A small image diffusion model, trained from scratch.
Model: arch unet, activation gelu.
Rows from block 2, named by matrix and row number. Rows with one number belong to one attention dimension. Each number is 128 + 32 x the weight over its row's rms, rounded and kept within 0 to 255. All counts start at 0. Numbers have three digits each. After the name is the row's rms in percent of the matrix's.
# v: attention value (model.enc.1.1.attn.v.weight, 192x192), inputs 0-191
# proj: attention output (model.enc.1.1.attn.proj.weight, 192x192, transposed), outputs 0-191
v.21 097:094122090163130118156140171132168071109122098136160176165088114161116093127159154115154115144190088114114154036169117180190079101102099127073100114164123174071126135093128167084139137104165133041099125117125132076142121169149073100135125127095164192133162152160124109108150090046129162113111173126139152071090084152131115133154148115145133109170084071084149148139108133099173155145142117163158141105126167126100082135174132122126138154121081097170155105156126153146122146094136129122090096079152087099157117159120214067128137122173092168132194096170134097177128155120189108128
proj.21 096:084099130191129100109178125110143152108126157074151107168147106142127111085146128141169136066136132159083168117116120152086140188126150097151139103094090184151142130145212145154097100137161146139133097177106147191141085107110046160177129105125153181156166100107177100132103164232094181134112123123124073119138163107072105156150184151115081067141120100107105142081100138124116131078122179078131118132138113129073122140120152108135118106193169148086087158122127133104163066113121102146121152126173152108137100119090106162094213092155140133098096106085122140099152055179109119116
v.22 096:143158159127168120130119111076175110155130110149105120146148181139097169147125191116131131131083142162176085113149096167170134130085158169158119118135094147092148152094091085114157182132105108169082059164142166131092169130119156140080168135150145135137145136111208056180096128088100102149107152101098084081111109151135143178056094174139166152064037084142119145123153113115137130117122080151123152140123152094120125157156102188095135123119146039151183117114130189068166091046118159113133089163099149148141107142142072161132118132088109128147100140117169079108071107126129162100
proj.22 093:174130106151106158096093130135144130139098135167061149110188092071127091100133114069119157140111155132137188211124101093132111178089081108077182140123132168151115118184108153157109083114120195145098128140146128060140125117118140112130123087106140144131117111147093114060118091117137090104148110141095131149134129070141088112135111075131170132199065157120103091081076079104113135127148158109175158136102124109138114138143108173177107109107110104128127118171181080198149152119103115139092197104191155161165125112070202108123149085162138096043169113157137074090102129142099162148
v.23 099:121156129162149173100152130128160146084118089089102103123061078093109098113154122116136156128133072092168070118178134099103157129074132092130146133089123170179143115200113097102094201137172116104136119158098132107108099137105107115070138187205093136099149134092094174117114170145160091153075159111076126152150144136153145156164107149123120066080105117182154109123145112074128131132114077114021200139160100157125097062124103084118149135153110098085091171092128104142163147159109153165181146139131120183115123056136111177132133108168122171148169140134136165177185119144150143122
proj.23 088:103152113135193124134090096136130137137087122108116106156191133104153150192120095110191169120057165119121163059163102145149106107210141110119058112143125096126155128090106147114127136126160119083135101131155090045124143112120174152113107100142176113096150087114121123153088080094103084117171067097166119101100186060183076164110089149114138118173116111090079104149043101162153126119122114075135110136105146115132096164150156201141086094167113098155113161055105117166172160148123128116134093166125110116167124139119150084094100149103103099131130134160132048105073131159091157126
v.24 097:142150146112131157127088153083151095108146110110075166116127093100170101082072154142129159119147142153130118147152084086070132171106075116127138130197125088138146154147147172129158136129115171149115138099110131137127209113130093114170169105168153085080096177064178107096070177222127150062101168141129099150140185087181110127160129130144120110186101153095136125177142095118142068154116074112122166054144137120113182100187106111151141118093093106107143167076121138149108195112124103192145141157143144092163131116122154136161145151166061076155132143133102111107059090120154113109
proj.24 104:175142081078150160114122087105122149131124161177128127151144100124116136127170050126132122104139177092093141121116111092150106128107157081139088140124099134089100069093132083117076131088124112070127103154147119149108118139091138074132135094138092176144141106096102174050117089088148162096174136112167149144093157085115123186078144159100155140053124109139161064222194067094059149106122147164154071177115108134122102167126138165150144106118110085140090154158071069107110143143132106091114096083100109176120171176095125161104066174141148162110159136104147121154175169118102120122
v.25 098:164136188145089112163139085133095118094076121129130158151181149040136091112097121169154110116062140125138117174063117138169111179156131180109115069170137193143132158122169116109131096185121163181163145115182121168107141162097151104183188151108107146121131086122165133127145125099149140149110104182169116090130190147094106131121157131170098125099113195097118077135106100142089114079158087103118215129141131130122133110077124093040059119114157128193131104062175103151119127212128159091126128118131154115124179143107126132131115142128128112060101152081118102121113133129119155162
proj.25 094:149171126089128117108179130107138169099110190039174213215125135115099125132165193132070134146193112171113124144108161106137135135089212204158173149155108128117135113166116150124091187135102131148137085131089153134146092123129163081087125124107105173163138088084133156152139143170093095118160181092116171122110107134147107146141134108068181067124156107105150178117111106166108064153108132114114160132114081123128122105175131109142142103106061080125129114162126194145165128099167088077160074127069087110122171120104106098107165108127103132171155151118149141144097091126152166124
v.26 099:153140091103115122115139093194163117126186124099207129194094130182125117116119141130119101084150112119104101170109073146114114139121102162204135113149140099076117157128198110144091073147159161076126108127150177159160138093176144097110123156113084082151164186145152047127148127178123150144130099109140141165117108129152149081131125104118179127118180093103110123150160106105125131131066149135149071126085105160100120129192153163121158116161129122144055160075116105171162109182169067107085125165103127119131133143091106108161080179189153096140082143161160135064097085088136165188
proj.26 103:159115141071104162119051120122117128101095163139083190112100105132082148139152068140091128128100160097109127163182205140087201127144141107130200132110092139142104125022125101100134113138125138159074121116130120103082124110129078138164146132114156139138086138176173160051127119095111142183185117128150103123120193153115108155110162095123116110090142086140183132121152090136118179146089127143094073136149151106148193181111123123130084142152137082144140186120073093202131126146095112098170122082114141136123117140102107149164141165105132206117181115134114142205138175075123144111
v.27 112:157119111149097106158123172117129121151191154077156110161128171094219146111109103121135121188070081097131165215087086098136157145062118169124142164145154151125119173134150106143092113135080119157073193147163090106089155213136140138107178107105151109135202123063157145180126128107097125148145138149101152164125162108114146153093106154137187150159151096121126091137102099124119088117186128133091142146143087124127128146073126082153088090074089115123128114095112159146068138132114108102095118134080120162170064144157087137202131113106150118126167111165115152150113120136191120210
proj.27 106:106162161152126127168111046166136122173162137179110181141125183129064116092154104152096137145124167198116102138136152088149156141069098131137119124112088100115112115094077135131132093071128165120146154127120171111107103114122159095137137145150093139092140128106146169068104199101124128110119133095147154140081113131135090150083174101122112170154116106130128094128191060122099086113127127169190079200126179142154118118111138121090121095086133131147120183112134101158025139130194121046174081165141143113091122141093148128096158142107146162103068143190119160117110151041143169160
v.28 097:083110161129141195137137124103111125085075115105096141176110152106171118149197145154107136110158084133146141146108124118172135147159140141092089114144137152153107205095133162166097169127082125192111084127160155103128116080073125097132143125143151109145123154107098197141093172088157145143167054152089153138137118143089082094136120099039111140146149158131073135153076108166130165110138077142086157086167111075117102093069168094125208151107163115179081141116117110118152098139128182151179144134153125180097092132092198108085126142175124114159092114068060117154170169110123119128
proj.28 102:165095108088124146139156185133177141125200136125169147125104156159110102113141165168116139139152069139136110115145137123157107140138142157104106152125097088100133123166156163182136114112165137087123151087135126129170102109125115103126173126113124149104145072119130136122070121183106082147091136146163107114147167084093069142136162163174147150097152123103091134044152174075102056072065190071140113120183137108139088098186080128159071147063122169104119123094195142089172085180127109138121100141146144077098134128086090139145157039156125147156062093161130070134114079168120138122
v.29 105:166174169132084157145165117074138166047172177079084112102115144132121151148154130124146189187134101167104113146109089058123115137087142115114150092162124109180134118117129146172174179114076171255101137121126057140071138149058123136117118117139175125099115157107074095056133154140112112119144160176143043082137102099107152126168111161178100132122182153085162122120084111128121125115112120127201063121102152131162095144122118098136126150105128094127154110126128167094143128172143158077180123070119105135122165155140141122143141130114111143100122138123141113102123139100110131187
proj.29 097:161103129132160116083098121132172083155112181200146142099092179087071087100121170165147136118109137143114151190120142134133125132066127168170112109130149167128180124126154117074138141054173122078134132145135091165175100174188125140116096111175094127125122157161081120133094066111121169080126129151135148104154094134092153191063119162103129144143130196121113134079114056125124142178133095150195133100110063152171152134182103157085159138111124110138105120114057087157087150116216117142107142123161111159099159102103169158117147154098174133121086180129064115140130165156125102088
v.30 102:149090134121159050173092162128105174128101140103113137153101143173144074133141099154136123164115111120116122133145114163170102167157061138085143078121080100124104134105149088154093134100115119210088170031093140115116100081108140125061102121112125118110192169089121035134085139037101066144138128126108103140153079150131146160102130160135148111133126131144151109106135140134166126148163149208100081085103148110116092091170141098147152132135152110178129212155123115108124162119098126088096136136072111173173104120064100085151123148097120157203142134150105153188156109140164131148
proj.30 096:115086138134113149138042097109140133149106048073111100140092155131110133112115155163120106115089098101139115142089134134094232111088153081103173104071138105113198109088166098156128142083119168080090144107145131079119130112127101124174148089084177154077147118121151168078106136164113157163139142152152184131161186178134067155152134082136103118140142126100143106147116038114099128137116135189170126109160147076153162132142142155137132112078097062102116146094192154140086090092095093167114134134119141095150173098139112130101130106128147130103092154175066140087082202110138159168
v.31 102:104137156096095162050134139182133153089113137109132112134107126097156115092157180070141147154036101089154094206106168116091196121107171082119123083124163167155120074159151155193119116177127106176164125068070131194118194121135144130147203137126108114175104130160128080122110113159170163110170094144146113138121164128169142081119087188092083149067119119112150115136116146109164129085094178103114130146116139149140131140172128138136155125114105121138113147088106139129134085108100123185136165090119131114094160169160112117130107085122187136110122113113074068076171039136151130129
proj.31 102:110160097101171077140125134111082127119134157147149192116103101114151165100151056135040093133108163138077100176111147142167066133106093128114085151176135045174177191075077116128161133097032160134143135105125043113090082132123106165091077174143142059128174114107109155128118188086097086105125125112142142131142083150163100110155117136106167151140170146154088129148095126114112163187148102129163168104116116119125173102101097181058081143097170118124138134129133113108136122136141149094118114116136108122130083064153132152167096173105108090163135152093149124123091182120083133130
v.32 100:110146120127142090133137078157159152145084150123159158141152165154078198113128142124135121090157112111103127135121110175129133116112086114127125136084137131111180161133069141091060158115119179139162176119140144121119105114083081135106122135083109122091190099078089104143063138211215105081137162106151115200193134112114167140138162074141134126125123110149107092128137130199100141135087171173082166056066070155098179179158151122115101116130098139157166140144110106098159152131165111093107099152114155146137076095146176181167151085102174097120143132139073137161097119189161132179
proj.32 099:148071132152125108133075141123088115127143138122141099169118156099151065083139088092112106123105156132130123119099117142145133123155129119182126076129134091047091101135098055174085107103118075160077129103166143090103132074134163081153082101114131119107082121108188126068077147059109129086106204147175135100080139121157193163185132110136113186096060071140119109157161138097096121109161126129123144136160151150123121139078115134104104113138151116105094139050151100157096147089086116124167074114162089147054171132135085140086121127167130141097112114203134176117121145076112087174
v.33 101:179108124059129140064129139133109098199095159188078175146113129129131171140112098148141143135177184103118181180106136131082145117165085179150108092081145079114135143112111101105141128129203129116173096152120141172109159076121152227122140161196131178130115095135163088155143165175107110165140103135191124131160111146096153116158159089105168079138116112036116113125097120127108113102118112107117082135165096131122110172085175118120093098154163138124150177083138098153077165061179143133131097125118117142117091171105131110091125139137121117092094121077143108083165094139176052118
proj.33 101:140187142089108084091125124123094134151136124100189103073125102120108175117177138165160126126145152110114117134150132126174122123065156117140220132186131127147110139124138174123095113096111121127105120097132130163127140123169112104148120085144076079112125136205121159136093117096154123068121084106095154099127171173211119141081083131122179192136153108169184118179176104132179136141102135087207157135134145115102133087155043156135214112101116086214106088143133153117175150149142139129150151117137190149097172088103104183149075116116115097124186169158138166151144149138149150128
v.34 101:112131123116180081075140141102144115153154106162118176125135088177111152122119119108161161173099140081144089134066119078120156143136123157108088125153139119177151055135107085155106111143095151160108091096066098134124117075116125141101165255161095139115166148091145130088147092163161151102182112087182134080078118114132154078127114107077072068121076121120136134091129101175139119126144156142145127158149116173144124074169198182096150186119182140147136062124136207127178179085117160116139106126146135124125181108146161128097146156075172145088151165154143136138140117139155090113
proj.34 099:132099129148134159146104178120119133111175152126148122121115140142136124087193170137181115132161125165137131116176173211102083133159150108127167128130162127097166135171130110110089122120208123128169104119177160130113125105142113051137113006110100105121096112123127131162117089148206135154122130153207173148178160136180113136130148121166166047116114067150110089101170159103119130102166159158097138123140127157116136147133093145106146136103062152147164114125169085103097086132095130117148160074097153111140159120148113148074203205097122133134055109112086156147128116067092148165
v.35 096:140156119152143116146093121136114133131137177079108117088088182081127102143148111144154091102139140153125158133181104165084118126036135181136091137068182137088102192075095097199108105137185098115082171174118110139128071149132104139136060097176104156110128173162166169115126132156097128110112176142190150157111106163143094129154136113167117126152156078126159163127068078130051115091081109198089131076081169095085154145150127199139106132155113184135138116147155125138140139104119091099119107154188129108108081146094153071121157114171142118108111129143129126055168158102163121144
proj.35 094:156165106132131142111152119141161147149037135152095122127116187067099123124077177134135103110147139118109133131080152148171142122142122080133157133162149120119161072117140116103110139167123118147060109120186137078122137123135123122117153161084186149093143152138115072152109107085097034121170099147141127132091150131187133116132104077137098189152133148151146082163128135120147118104168117048185112108124161173062088088125218117048183165132139151110109114106120141162154142097170131196159077118127160162140147124126141187114075162087089111190091139107174089183108152150118121085
v.36 099:155192115062110134165150149134094102124099089156116122111136058123114106110059109122163124138153139105166124144107135052086145106105203091132113118125141100191151143110101146168159154111088129118165058133134112128167167138083150140132108083093194129121154067103119167096106131164106047108165083076113120126073154075155115075137080120100121202115142070104117147159147114127103133172128122097086138151135140070106144185131179112128084151098093140138154191109145173118085099163130171177145107133139161146173193155154142131126147129159178089081097083179176160144096154133126116127
proj.36 127:130106143209134142100089138154055115159194185112130133069127110109151114123164195205120133162109142069124134127203182159159177172140082092135198140140107139110075137154164149142134119110147146104130132077125160068183106107092110140089177112176156050150108159142100127130119116153145143135059132084146085091118061142095111138166089122134122091092166139120156123122146137146099150081134112149099066119158078130102102127174142123150100103107155093106153125169112073054141103129134090103062133133136121132142099130155154171075118166142090069162107184133093101127122113120106153101
v.37 094:150140123178085133064099082071167093200094113139147130155092138096136167107150082164113135123110105104147136138162070109081135188119155140179114132097112103170124086176155089079117097114121182068166115189159149130154134089148069094066114101168148083111153107125172176061108124126141103149166144130172109142101091119134109141203142063154149165170155116126191122128124189118114111119119114063143077124183147140127152091169134132165088087126148140113097145124082109179123160110129128117106124094175091069177178132127090149134188116101122154138103110095178083100104147130155074124
proj.37 091:091085165097221146145122127152101141122108132086140147108171146093137069158170157105136130111153157123129124145120130130173175077117114131158122211108106123118102164121135197141119175136127139122097151174106118135146144076089117162193152165160040130093135126102137101181109148118180100103147106136106208130119213056112118138104110110100107167116151090093117153138102126112141114114133095162148181088197115147195128130101104134137156157129178121177105127183118079104120153142108147117157092082146142165092138133131048129124079166134137039126126147163201184106113121139152098151
v.38 104:072061101113167107137091137113162074113206105184152188197171127101102088143140129142141115116159100113128123150100121133162113158133111100071165119150104104091109088128104110117160173133151142151126111091142157121171167059163112104131135191160152207150082144180112057126134136150122133152125144191152074153101153133145165129199102203046139156129088102097111115081161101159163124137162149086034132102109097121168112120070126176112138106099110162109123125123084154123093112156112132123164168109149121104164162108119121149078178161143079124111105088142131148112156119122065096144
proj.38 100:121158146133122170194116062124174167105156135158157080063083098172122127111179083131107153127151157086156110161068177090103099113100167139158092182127112078078129150190159119161075086100106117104142139138111143148096119134082128172133108114145095081157086087121060143108083126146098174138108171083087159125130123114130102036151125114147205165122091133154106087181117110112102130130141110150153176096118128112179157128134165097168167169055118133176100096134138122123084144085187100101132096126110147154115119135115129179146154156086087161170099162080135091149102182107138141177
v.39 102:111153091140117091145085098113070136146127098154106099187147097126142133166121102161125146119149119112178162116152127085079142148217117111144094140119104073129052183157144135111133169144127161121118116095149148163158103106094110134169080153188140217119103177144152158089130147152134069097139142137130064092155174203151176141097127156181199148110102131077181149136101120171152088189150179134132155166178176140155093108118139111162114129102141105062139107129144118103129184057099184091089141141119176141092111122129160077099109103149077107141080096127136164140108136082100105113
proj.39 112:140143141206125187149145204131116123122166151092121121065131013180167103151105132190091127160106122092136082177166158108158095103062083161109190089172091159112082143165142142130161080096144140122159160085162129144136183157130163100151179109152194108117104144102091164152151112158123162077142096108126127164156085108121126102102131140077103114107149104114093153098152114137141136160106153138088086128105068148115148116157074109092125170154114176163142128184101148098141120134079159180151078086147151113142104148141077195142128104115095118137174120124084152131101081175122135088
v.40 099:114148083120114108195084128202094120189175085095135111120131151121134141130151136181179111067103135137138129148149095156099119079156089120018175135138127106145093146178063184159120108077126163130124142147113158152118182145124155083103094129158180192125162139185072070113129172136125102145102130085129138131160114145090147179131147192181124142159121123125151078076102070145175150126140144156207124099177110140128110087130108111076112117129071118139105120172115128153088095103156146111093109080082104114119145118123145115113141183124140128091072054110138148136099156088156160168
proj.40 091:104111140128122106138154145133160132133142139082083115135124126151093130153080165152108128132136113146108096141110129040151126087076049170122091086115162141112131086113174094148103068126111132101075105171123087191178095157115127128184099112123144072139111092075165182150197135169140158132076139154111122132070135085115127110139170107107111159138095112172133201130128109139145068162113145153157140188104176173127108140087123149119089100120185153099086106087108138196188135106133114184116080134087154210150108128151149156100141141127085146115120224148085133184172106129163096153
v.41 105:132104136125153151091118182138124096128111135112155146183108160092042112149194132133126095110108061126135227117153210140088084082116090153144170041196158098143162138141158128067144116120139136119120160134078141121112115117103195139140108172130142101117103102129123084089061149118157120146097162155152148135168088183145122093127182079155102088149142144104138137123136143121165097137138133080077132125107146113137165163080112128169122164170160095128116155150139056104155109148107188177142136122111063110118115170089134171111135152174124117156114123140086225125171149067138123117
proj.41 102:098116149076095112179119133126140182106095168112128095108104123106158152135097115110097153099134119093157140186132100130136109103117155096174094108110131131147125121122042146115097092144175064145140140109160096089087108122148112165106138108120132095169112140095165183120096120129096116119171152115119076120116158204154196092104142151118159198167136150141131176150133115190136179113062113121171152074149152149143074092201151163144147114178113088113159118114127168066143177128126116136141160161191171141183139144157135174148089100093133177041158077128168145059130086188114166108
v.42 088:178149165078114104154109119150162107115122169065127111172110090202163090119133101121078136124218140187199105094153116110126093139086106132155137095060129121127151169156169101156142185124143139183097176164116186131138094114087136173120116129134094131092116162100158119106119137128129107109085156130160136130109142099091156119145145092108116115083119155091096172117075131126136110132187095134172113085142138122142112126155162128172165083162096138197210057143147169089159162064142119214097128134081139090166116095114124096131131098094104159151160104073153113069148167069128150139
proj.42 089:147171145158114131175125156119090117201084093151099117128149162097119132159113148133090130121108115119114111141129187131111115078091056121098209146214143138113123102055207155116167076107140163173095149101131108132132145109151125104142103109161104148130149112117095122115179180138125096140133121160142186078114106167090162126140160133121140167123093114082125095206204115111105092169121114175121108131131165127099135123103087150055125172102090102096113075137157176192092137176059152177174167095176135183112119117179129096115137137187174098155130133130101107108111076138095112096
v.43 101:186150114128132072117114151156072146080124072095149184127114131176152133176091099172101100083175082142145072122167153119163086150063119167079166160162088179160087133100112111142089131141105105091075120173169166164112150139053102136147113213144154115105101113144104102155162176081134104097111136056121138150104102149096116174160124127068100112148184145162141110103110083161141137164152172170116089125153199184096098149180128130171127159120134137152147130093116141104121193125155179115099111138115099079157128134189147093089132072121095125184114150098090127140132128098119117096
proj.43 097:156065156116194163126092114126247126162129118126079115129113134106140116103158138131102104152099153157117045163142078082132117121130150128120118117069166139071144132041111125129126157073172142157116147129061164195117082080099164165146097061148109168118135138146117124119123062147096103133115138186172124119083163074142155127085137165138189171111107130124158106121157086081079104137158152093181150151136089118106159118100135113158153095148079134122130112154132167126050090123070143177124127108111123178094139125083121155148157105143131140140117145184148160128146113148176068175
v.44 101:109123078215160179185109132219079103133112085156118094094197179135222185137139164101096137103132141176139111125163117116200135121097116120035138115047186118071107142164124173157114119127126106073086163092095138123120127109095143088151166169148103094125149160137134185098171111098198118106135131116123111086081120114146152150143142133086127136146128119148122185136116125133157114092142122113135134132130142153125129083077137116128129153115125155152109127111137104039167140135108145154173123095154123163117146120137110124090098212065101095096123141102158089110135125048119132151
proj.44 097:098160090142146116103113150080136157110108143123141121126134152144112039210114133144132154130136095116133134079145182132121165119156164135127122140187104156134126117101147091134153129039166128141103168122107093131165134142135131153048117102095127203099147108090126120133111132152055084087080132166092162126121147135087106092140061116177099123121060133110101153158114116055149072170129083113103119107079138180102116093166109144074146162123084137117190122182117148027095130056126107144087113130090118045161149116142153162118111103169125118150067098093120145130079139169113145131
v.45 102:096107128138132076064073106128171143134122116143118101111098121124182074119104082111161171129121104025157133036162115219136129113150155149119131144087121104103142129171137087111132146089164160109166177154136151094145197176158088100126154158121152151120185143132127140127140150176049154156149125101147101134138132146147111125185201115132165118123119085206187113129120164106123140115132157118132151103157113141093076194173112094159133126160064129091160105113131136145141171096126106110155162158118133049089088080130149163092064132080156144140077087142104150140158119093117136095
proj.45 098:183084123168124147219134171121113097109166141053116062147134146098132151074113167152160140111140151092098138171156097124145162106098143155111096165116106100141155158109168164104148167143102153108090085042123168158119095097127162177161131112137138116181090153085155092138088120103150127141068111074147137144098161117127176154105077165121142141149136108105067110135150133169154196086141113168102102145114138094104126068102100169138116136066184105192144162127188096056131149152073115157123092136156076152115139123128089115164134110142132057121112181107136181147084135154109067137
v.46 104:158150140110119086119082102110125092103159132132062161144133152101120069133179107160107099177095151168192110128076191162131137087146136151217142109182174120182137140098080101109199088125116132166147128114126099096101137143132208149129128147091172137163114143184103084107151097135122112151156100127110124083072118115102055122156181123114064170163166161123153134147140160160149156086103119132163176124118136107165077086153153109124141095197102134174153128186145100178113106119067144147129129144114145148054138185122103097151140088083156097087081101170116169140122119073101149136
proj.46 102:082097119121138139104155111153121099186168152073126116151143113132095176163122144144150105090114148099109183182141121121111118069064117082145113133109145133112121115101129145188104098142125167123133122123143118142177110142179086109140157151171091090100113176101175167168109207152157101144166187124108103174177150183121154062171105084146142154103097052108109119148151188112107115113117082109123098086177099132114146112147137121071040127199126111084120130080138142114189054180166136195106173147118111136144111111137081117122136134159125139166155165094114083146156123167114115043
v.47 099:133083195122119115137109170102149141120150147147131121131180098143100166132134121103106178152163158139171154102135139078094135085204143134132079110053109156100209069147171138126114132153101100162182060085112128123083119144195132147139077090085088054106085115142105114098080130114152111149169106148133147129160147079117152066144131158178078153135119130129131127122107126117123187140180078147180113115171120081110101085118164104145110132123073109148120068119093153190167117145153109135083102128126123166204157160162154155077151093119149151140212172100113110144182089148125151116
proj.47 098:173117094126109124115176138131070066147108115167157129118138177103147113135122070092125134101094105137118063068175140127166106125139122133110133198206142062154148155144120134109168092113095164074126076120087113085110174129121112133124153127178114164106111058151100152141133195118118156164149183120110141104122124138091065157156124123092178114183198097098143110154159167149146137149093187152068151054132122155195134175167123151165131133138181164099097124107097124168105187162144144134171159119112140138159094115127118036198123145119131150131112145150127071110108135103080173121
v.48 104:121120113122141129138085087164137149179106118124128159098184132119157132135107114196087139130087139127149165172103110120075105113099135152064156119204144102076167127134125136170138138169132089123134141109090150191120131124097152100113134136066127107126144099065126000138142139126194110166088127088100123172125143097124175098103155122154102132161157126100107093136151131092125093079184117138137161119129191083100130149136181094125148128111157133144137177100111131031112111127113145204186144117111163096095132129131109073095145099073080111168161158134091156151104092174107160109
proj.48 105:092180175170150068133114112115140041125099133173131088151125072164101153069116141075150111139138133135134169120152135075158088136122148147142101101105132132165095093136178106087116090114164131085090083159149085089143090126152146174129113129140113159127126113085114191061132097101126167088185138156149126119083147110139135128165138127145106152123079162102145140175152141090128168105108108080148126132080068086111133101147148220110095144143124059134135057157182100139130103148149063136131033147135136160127101038115103110120170155130180161070102133130120091104169107077111140124
v.49 094:094095122103150143104136106131130090155105111136139128058221139151101115119108097106118168113161120116105176000111082130141135171223147110134138182080138133120140111116111117122113143098065168119171119117150129116066069206165113132125074113118146083131063157135103167137098160092103142106177137125125158125164107101091196063155169122139106127082109177162103141110144168093110113121100128182141146186155113168110084158126117122072152192162118157168131106108127077124146133090114188103144158158139138175139189147118129127117111125085111118137168120118138151098126121071118146101
proj.49 096:137112137086093122123134177125078125142160120169157096169124155147137070129068127127149127100122126102125119102180153116118156064130186122140130092170104111108064116072140081152149104084080083101101163089125150171122183131115098140057148112131095149096084128176134112130138104094121105191035103128148142138172103168063087139116122138102148093178173161075158105098119132131144094097143128123064138143161104141131092108124118105148096110092127163127152194147117167100106206126082103144141133163168146079142159187150136065185155063144134117165121070154084179104161111172078137104
v.50 114:179110099089093155122071124137143127113114081172141132147157163109140166100133074111164100122126118177176166055146096112105085068118137113125097080102092199142140080174115132120107185098175117114123107167102143124085107120181168101131161132090109124107107120133085133152166168083167143122138201072165101099079196167136147206146130095150131139122090184145167140148118178133121186067140152112085106167181178072149141139062133198167093122137105126178137103083139112148091101119144115114118141119179079128081131110171168071091150122137105160126113146101149098111163137137149164144
proj.50 110:113149073098134138106158106113067133085132153097065132150179144138137063136151145122139119116143130135098104164089144128143168113063090121106158144128119093094102159053137140160132092096116176101184163121086160120166151086086131095125124140111117096161153142114114120103124093151071164131148100141054137171152207159106173076114105115154138144210105099111101153130143113102147085165127113109080182075154083168098151118177120138168182101168119112143131158097009126061073151125118147129128142153136171182141172159075137136133170089113113134106145137115121159092128109108104204089
v.51 098:147107118121117100116121133170100137135131149160120110134158097149175153135192133131105108147157102118109145134151175152116118157113134158072101155150086100164109114152141125130109162144097092158131178194191163094088128116145216133081169125131143042083049150197079047093154135151108162134132154107114079106134111119125124148151138095101130174098123124090133136147069066183193140156161132165118116122166152091152109150195156161150120075126160159118157119176129132141117160074100119198173098121178110129146140095116146106099150142131048046154152145083094166091179121133136106096
proj.51 106:101120206140121117143132076116201120147212095124143136143133185159140172156128115170103151138096130144129067171117103136162135117119124086152134107112184206145107125164120117126125085082112135085084093093129115202149154169114079137153099092103125183172130117110076187148097165086130182099101123165126120114184126127137154106118145155098137132163152184152159154159164169096089094107163173122190148068098139116107146045127192106186171136109073080104135101117134129104140108154134158154138151161096154173093123147102053158102185128136124162104094112100142143144121115167090079132
v.52 109:086152159147102097144130124156103094137184144097126119038156155139255137122149145178081130159058183130127176065137104155119105114135100142117130115123157089152122115154113142129131123139138123176139111149137124115123114156103127128106113017121104118134105125113137215142181214192125139107118115072120115150163155145121152104087142113136133145151124150098090147147122146114101165036114124086186189159130127154131155149098100083079115148114174114139063115124163086117090171072103122118125156108110147142136070114114168161171171150089109116125128111158146073152149099148140136093
proj.52 098:139175099116095182107170182126080162092087104166154116141162090106093150179149104094117134138125124170108095055121146100126164113193151193094163117134120158116068086066200117111128146122165119088112117157142154150200157136119106157153165172171095152119154123190198119121111135119174124068125063120134169119117083076145136156122100120183090079101135069145191134122107134064155159172105112112084119121067134098117156108160118128075142144173142133157142176144110109213194128147122158124139155166130120108118146193139127132154082112107141119093134123161100188143108110129107109144
v.53 098:129095165143140185135100150114142090156097153172185043142154162139169161098125129092157149132080138093191125062125081183148141130167129117077121192135176184144090099164130119122135144110107085137180084119163147137171155110135117128072145134108112107111144092103125095153093091119159084158140124108100099077150145141101084122059064117089166124092143119061100181120166168126135112058152104108073137151168152158111109146126142085100126101162053160157090130147163094131083096161171141138090126093098113165124165191125114121104148123158092119115099186158077167152151066135108166110
proj.53 105:141150089134164102150138161117072084158171097128107183102124070156133126116134128096148107100122197098102118095132145080141172110120133183145185126136101133158101141092129122171169114162081150113097116081140165160120143112164154123137166091162101151180151107120187134122103177127083153102107099168116065165117120175069098128116126155141163163174085083128094160160104158174097141110073109102067135128112117087106128126151106122185082092090112115113155112135065160098188099102099150079097148063118096131093117133136129078157149107197144091083149116042173090170132204092134079120
v.54 103:151135136135116141152104136158086126129126160153141165160050110153117101146120165159108155187107105086136123191116119133138140096203069123145117127141138095149131158191131171142194085143136175157140130127060089142127139091131127137155137150144161100173092110200195084142251122078161145155120101138157062113163094100100117136092158078127123077169103197155140154096147169144127143123119131100154122129148052130160151127136105108099150140150090140138186185130124165125055068120137104111082124173111092091107174129095106091074136138087105132129123182101126087102126134120094143175
proj.54 110:105109080087084100077102149111173067150208148116120145129131104116152116121156202127146143120116083173133140165123108136097120140017155137136067123069191144163117157147134139121162182137120087135089133108135102198090110166145136123113095133155100114054150140121148183141141146167182137137178144122087153119094129168149098090116098155098122123113086101121106147094137105127147146143123149135193098084120119091142145106099136139108062121157143031182139074075130154122162159170117108104159167143163117092093106095153172130158148101122177173077131102099131164104130077200146137163
v.55 097:126121114128075192148068103139110131116145147132130154087188106118101169132131125162127124154166101085064101086150083130157164139074130130135114106126118022106060137181135152102127119094105169135102148149137122118144155116150132137130100170124132144120116119117093043131172125129079175180129170128153137164160140189082083115161091154137135155168077119129104205106163159182096108111094145102179103135141149160186078160136114139099079155145115145152109089154119098130123117139127209139138132099116144174111140095056111152078156125183106176178201082107160133141096093123097183084
proj.55 099:144218158140139132088183161122060055121181149138152098131116090160124178144140148192119125094105166112166161121106197133065158080141177147097134152197140130136089107113151124132161098143117119141083110126186117087157135117086144148089102095138149148097123171111098223063124153147130117187143105107117121106099121096166155107148152141129066139113131173169166106134072140114152124137149055090138172183049129118190132155141116136146192125134093110095144123129168139170128134138176117143083133092131106092182113134153117105139162180123109138124131141098148138192130138092158081070
v.56 099:113161152135131115143144138082141183114141101170098112148150131090093167179131084120098143129172095127066121105182152094065131125152159122129119135084148141090101174078094153132127013122025122136105100121117096150085179181152100129131136083158122179138156095094149041056129166163151159081102142156194102153189131068151159103139152140163129167169132164116144097102132161135078131149109104140157128114166189169114135108088122100130104146154118144144106133141120104148099127152146160131112110159106182095165124088101126132159104095189123181124162116200104167095130129087174120124
proj.56 094:146150141159104153125106064146076087144087182191164126125179048149162121095163143113086104139118184133136097135107126149154176089145115195133104125181115050133134095138089067064125120118177158108121092132138140076178131132132107115098121142132179077096118168135128116144132159116120121111166100109098176106115069138084085168146134172076095107116118107162091145102119115123115158145133110103106148140095174148162125189150148119153116100112168160086095157089107133198124143074180157226142135174141096154072153122100164077156054106131150107171139139156119152173134160115169096113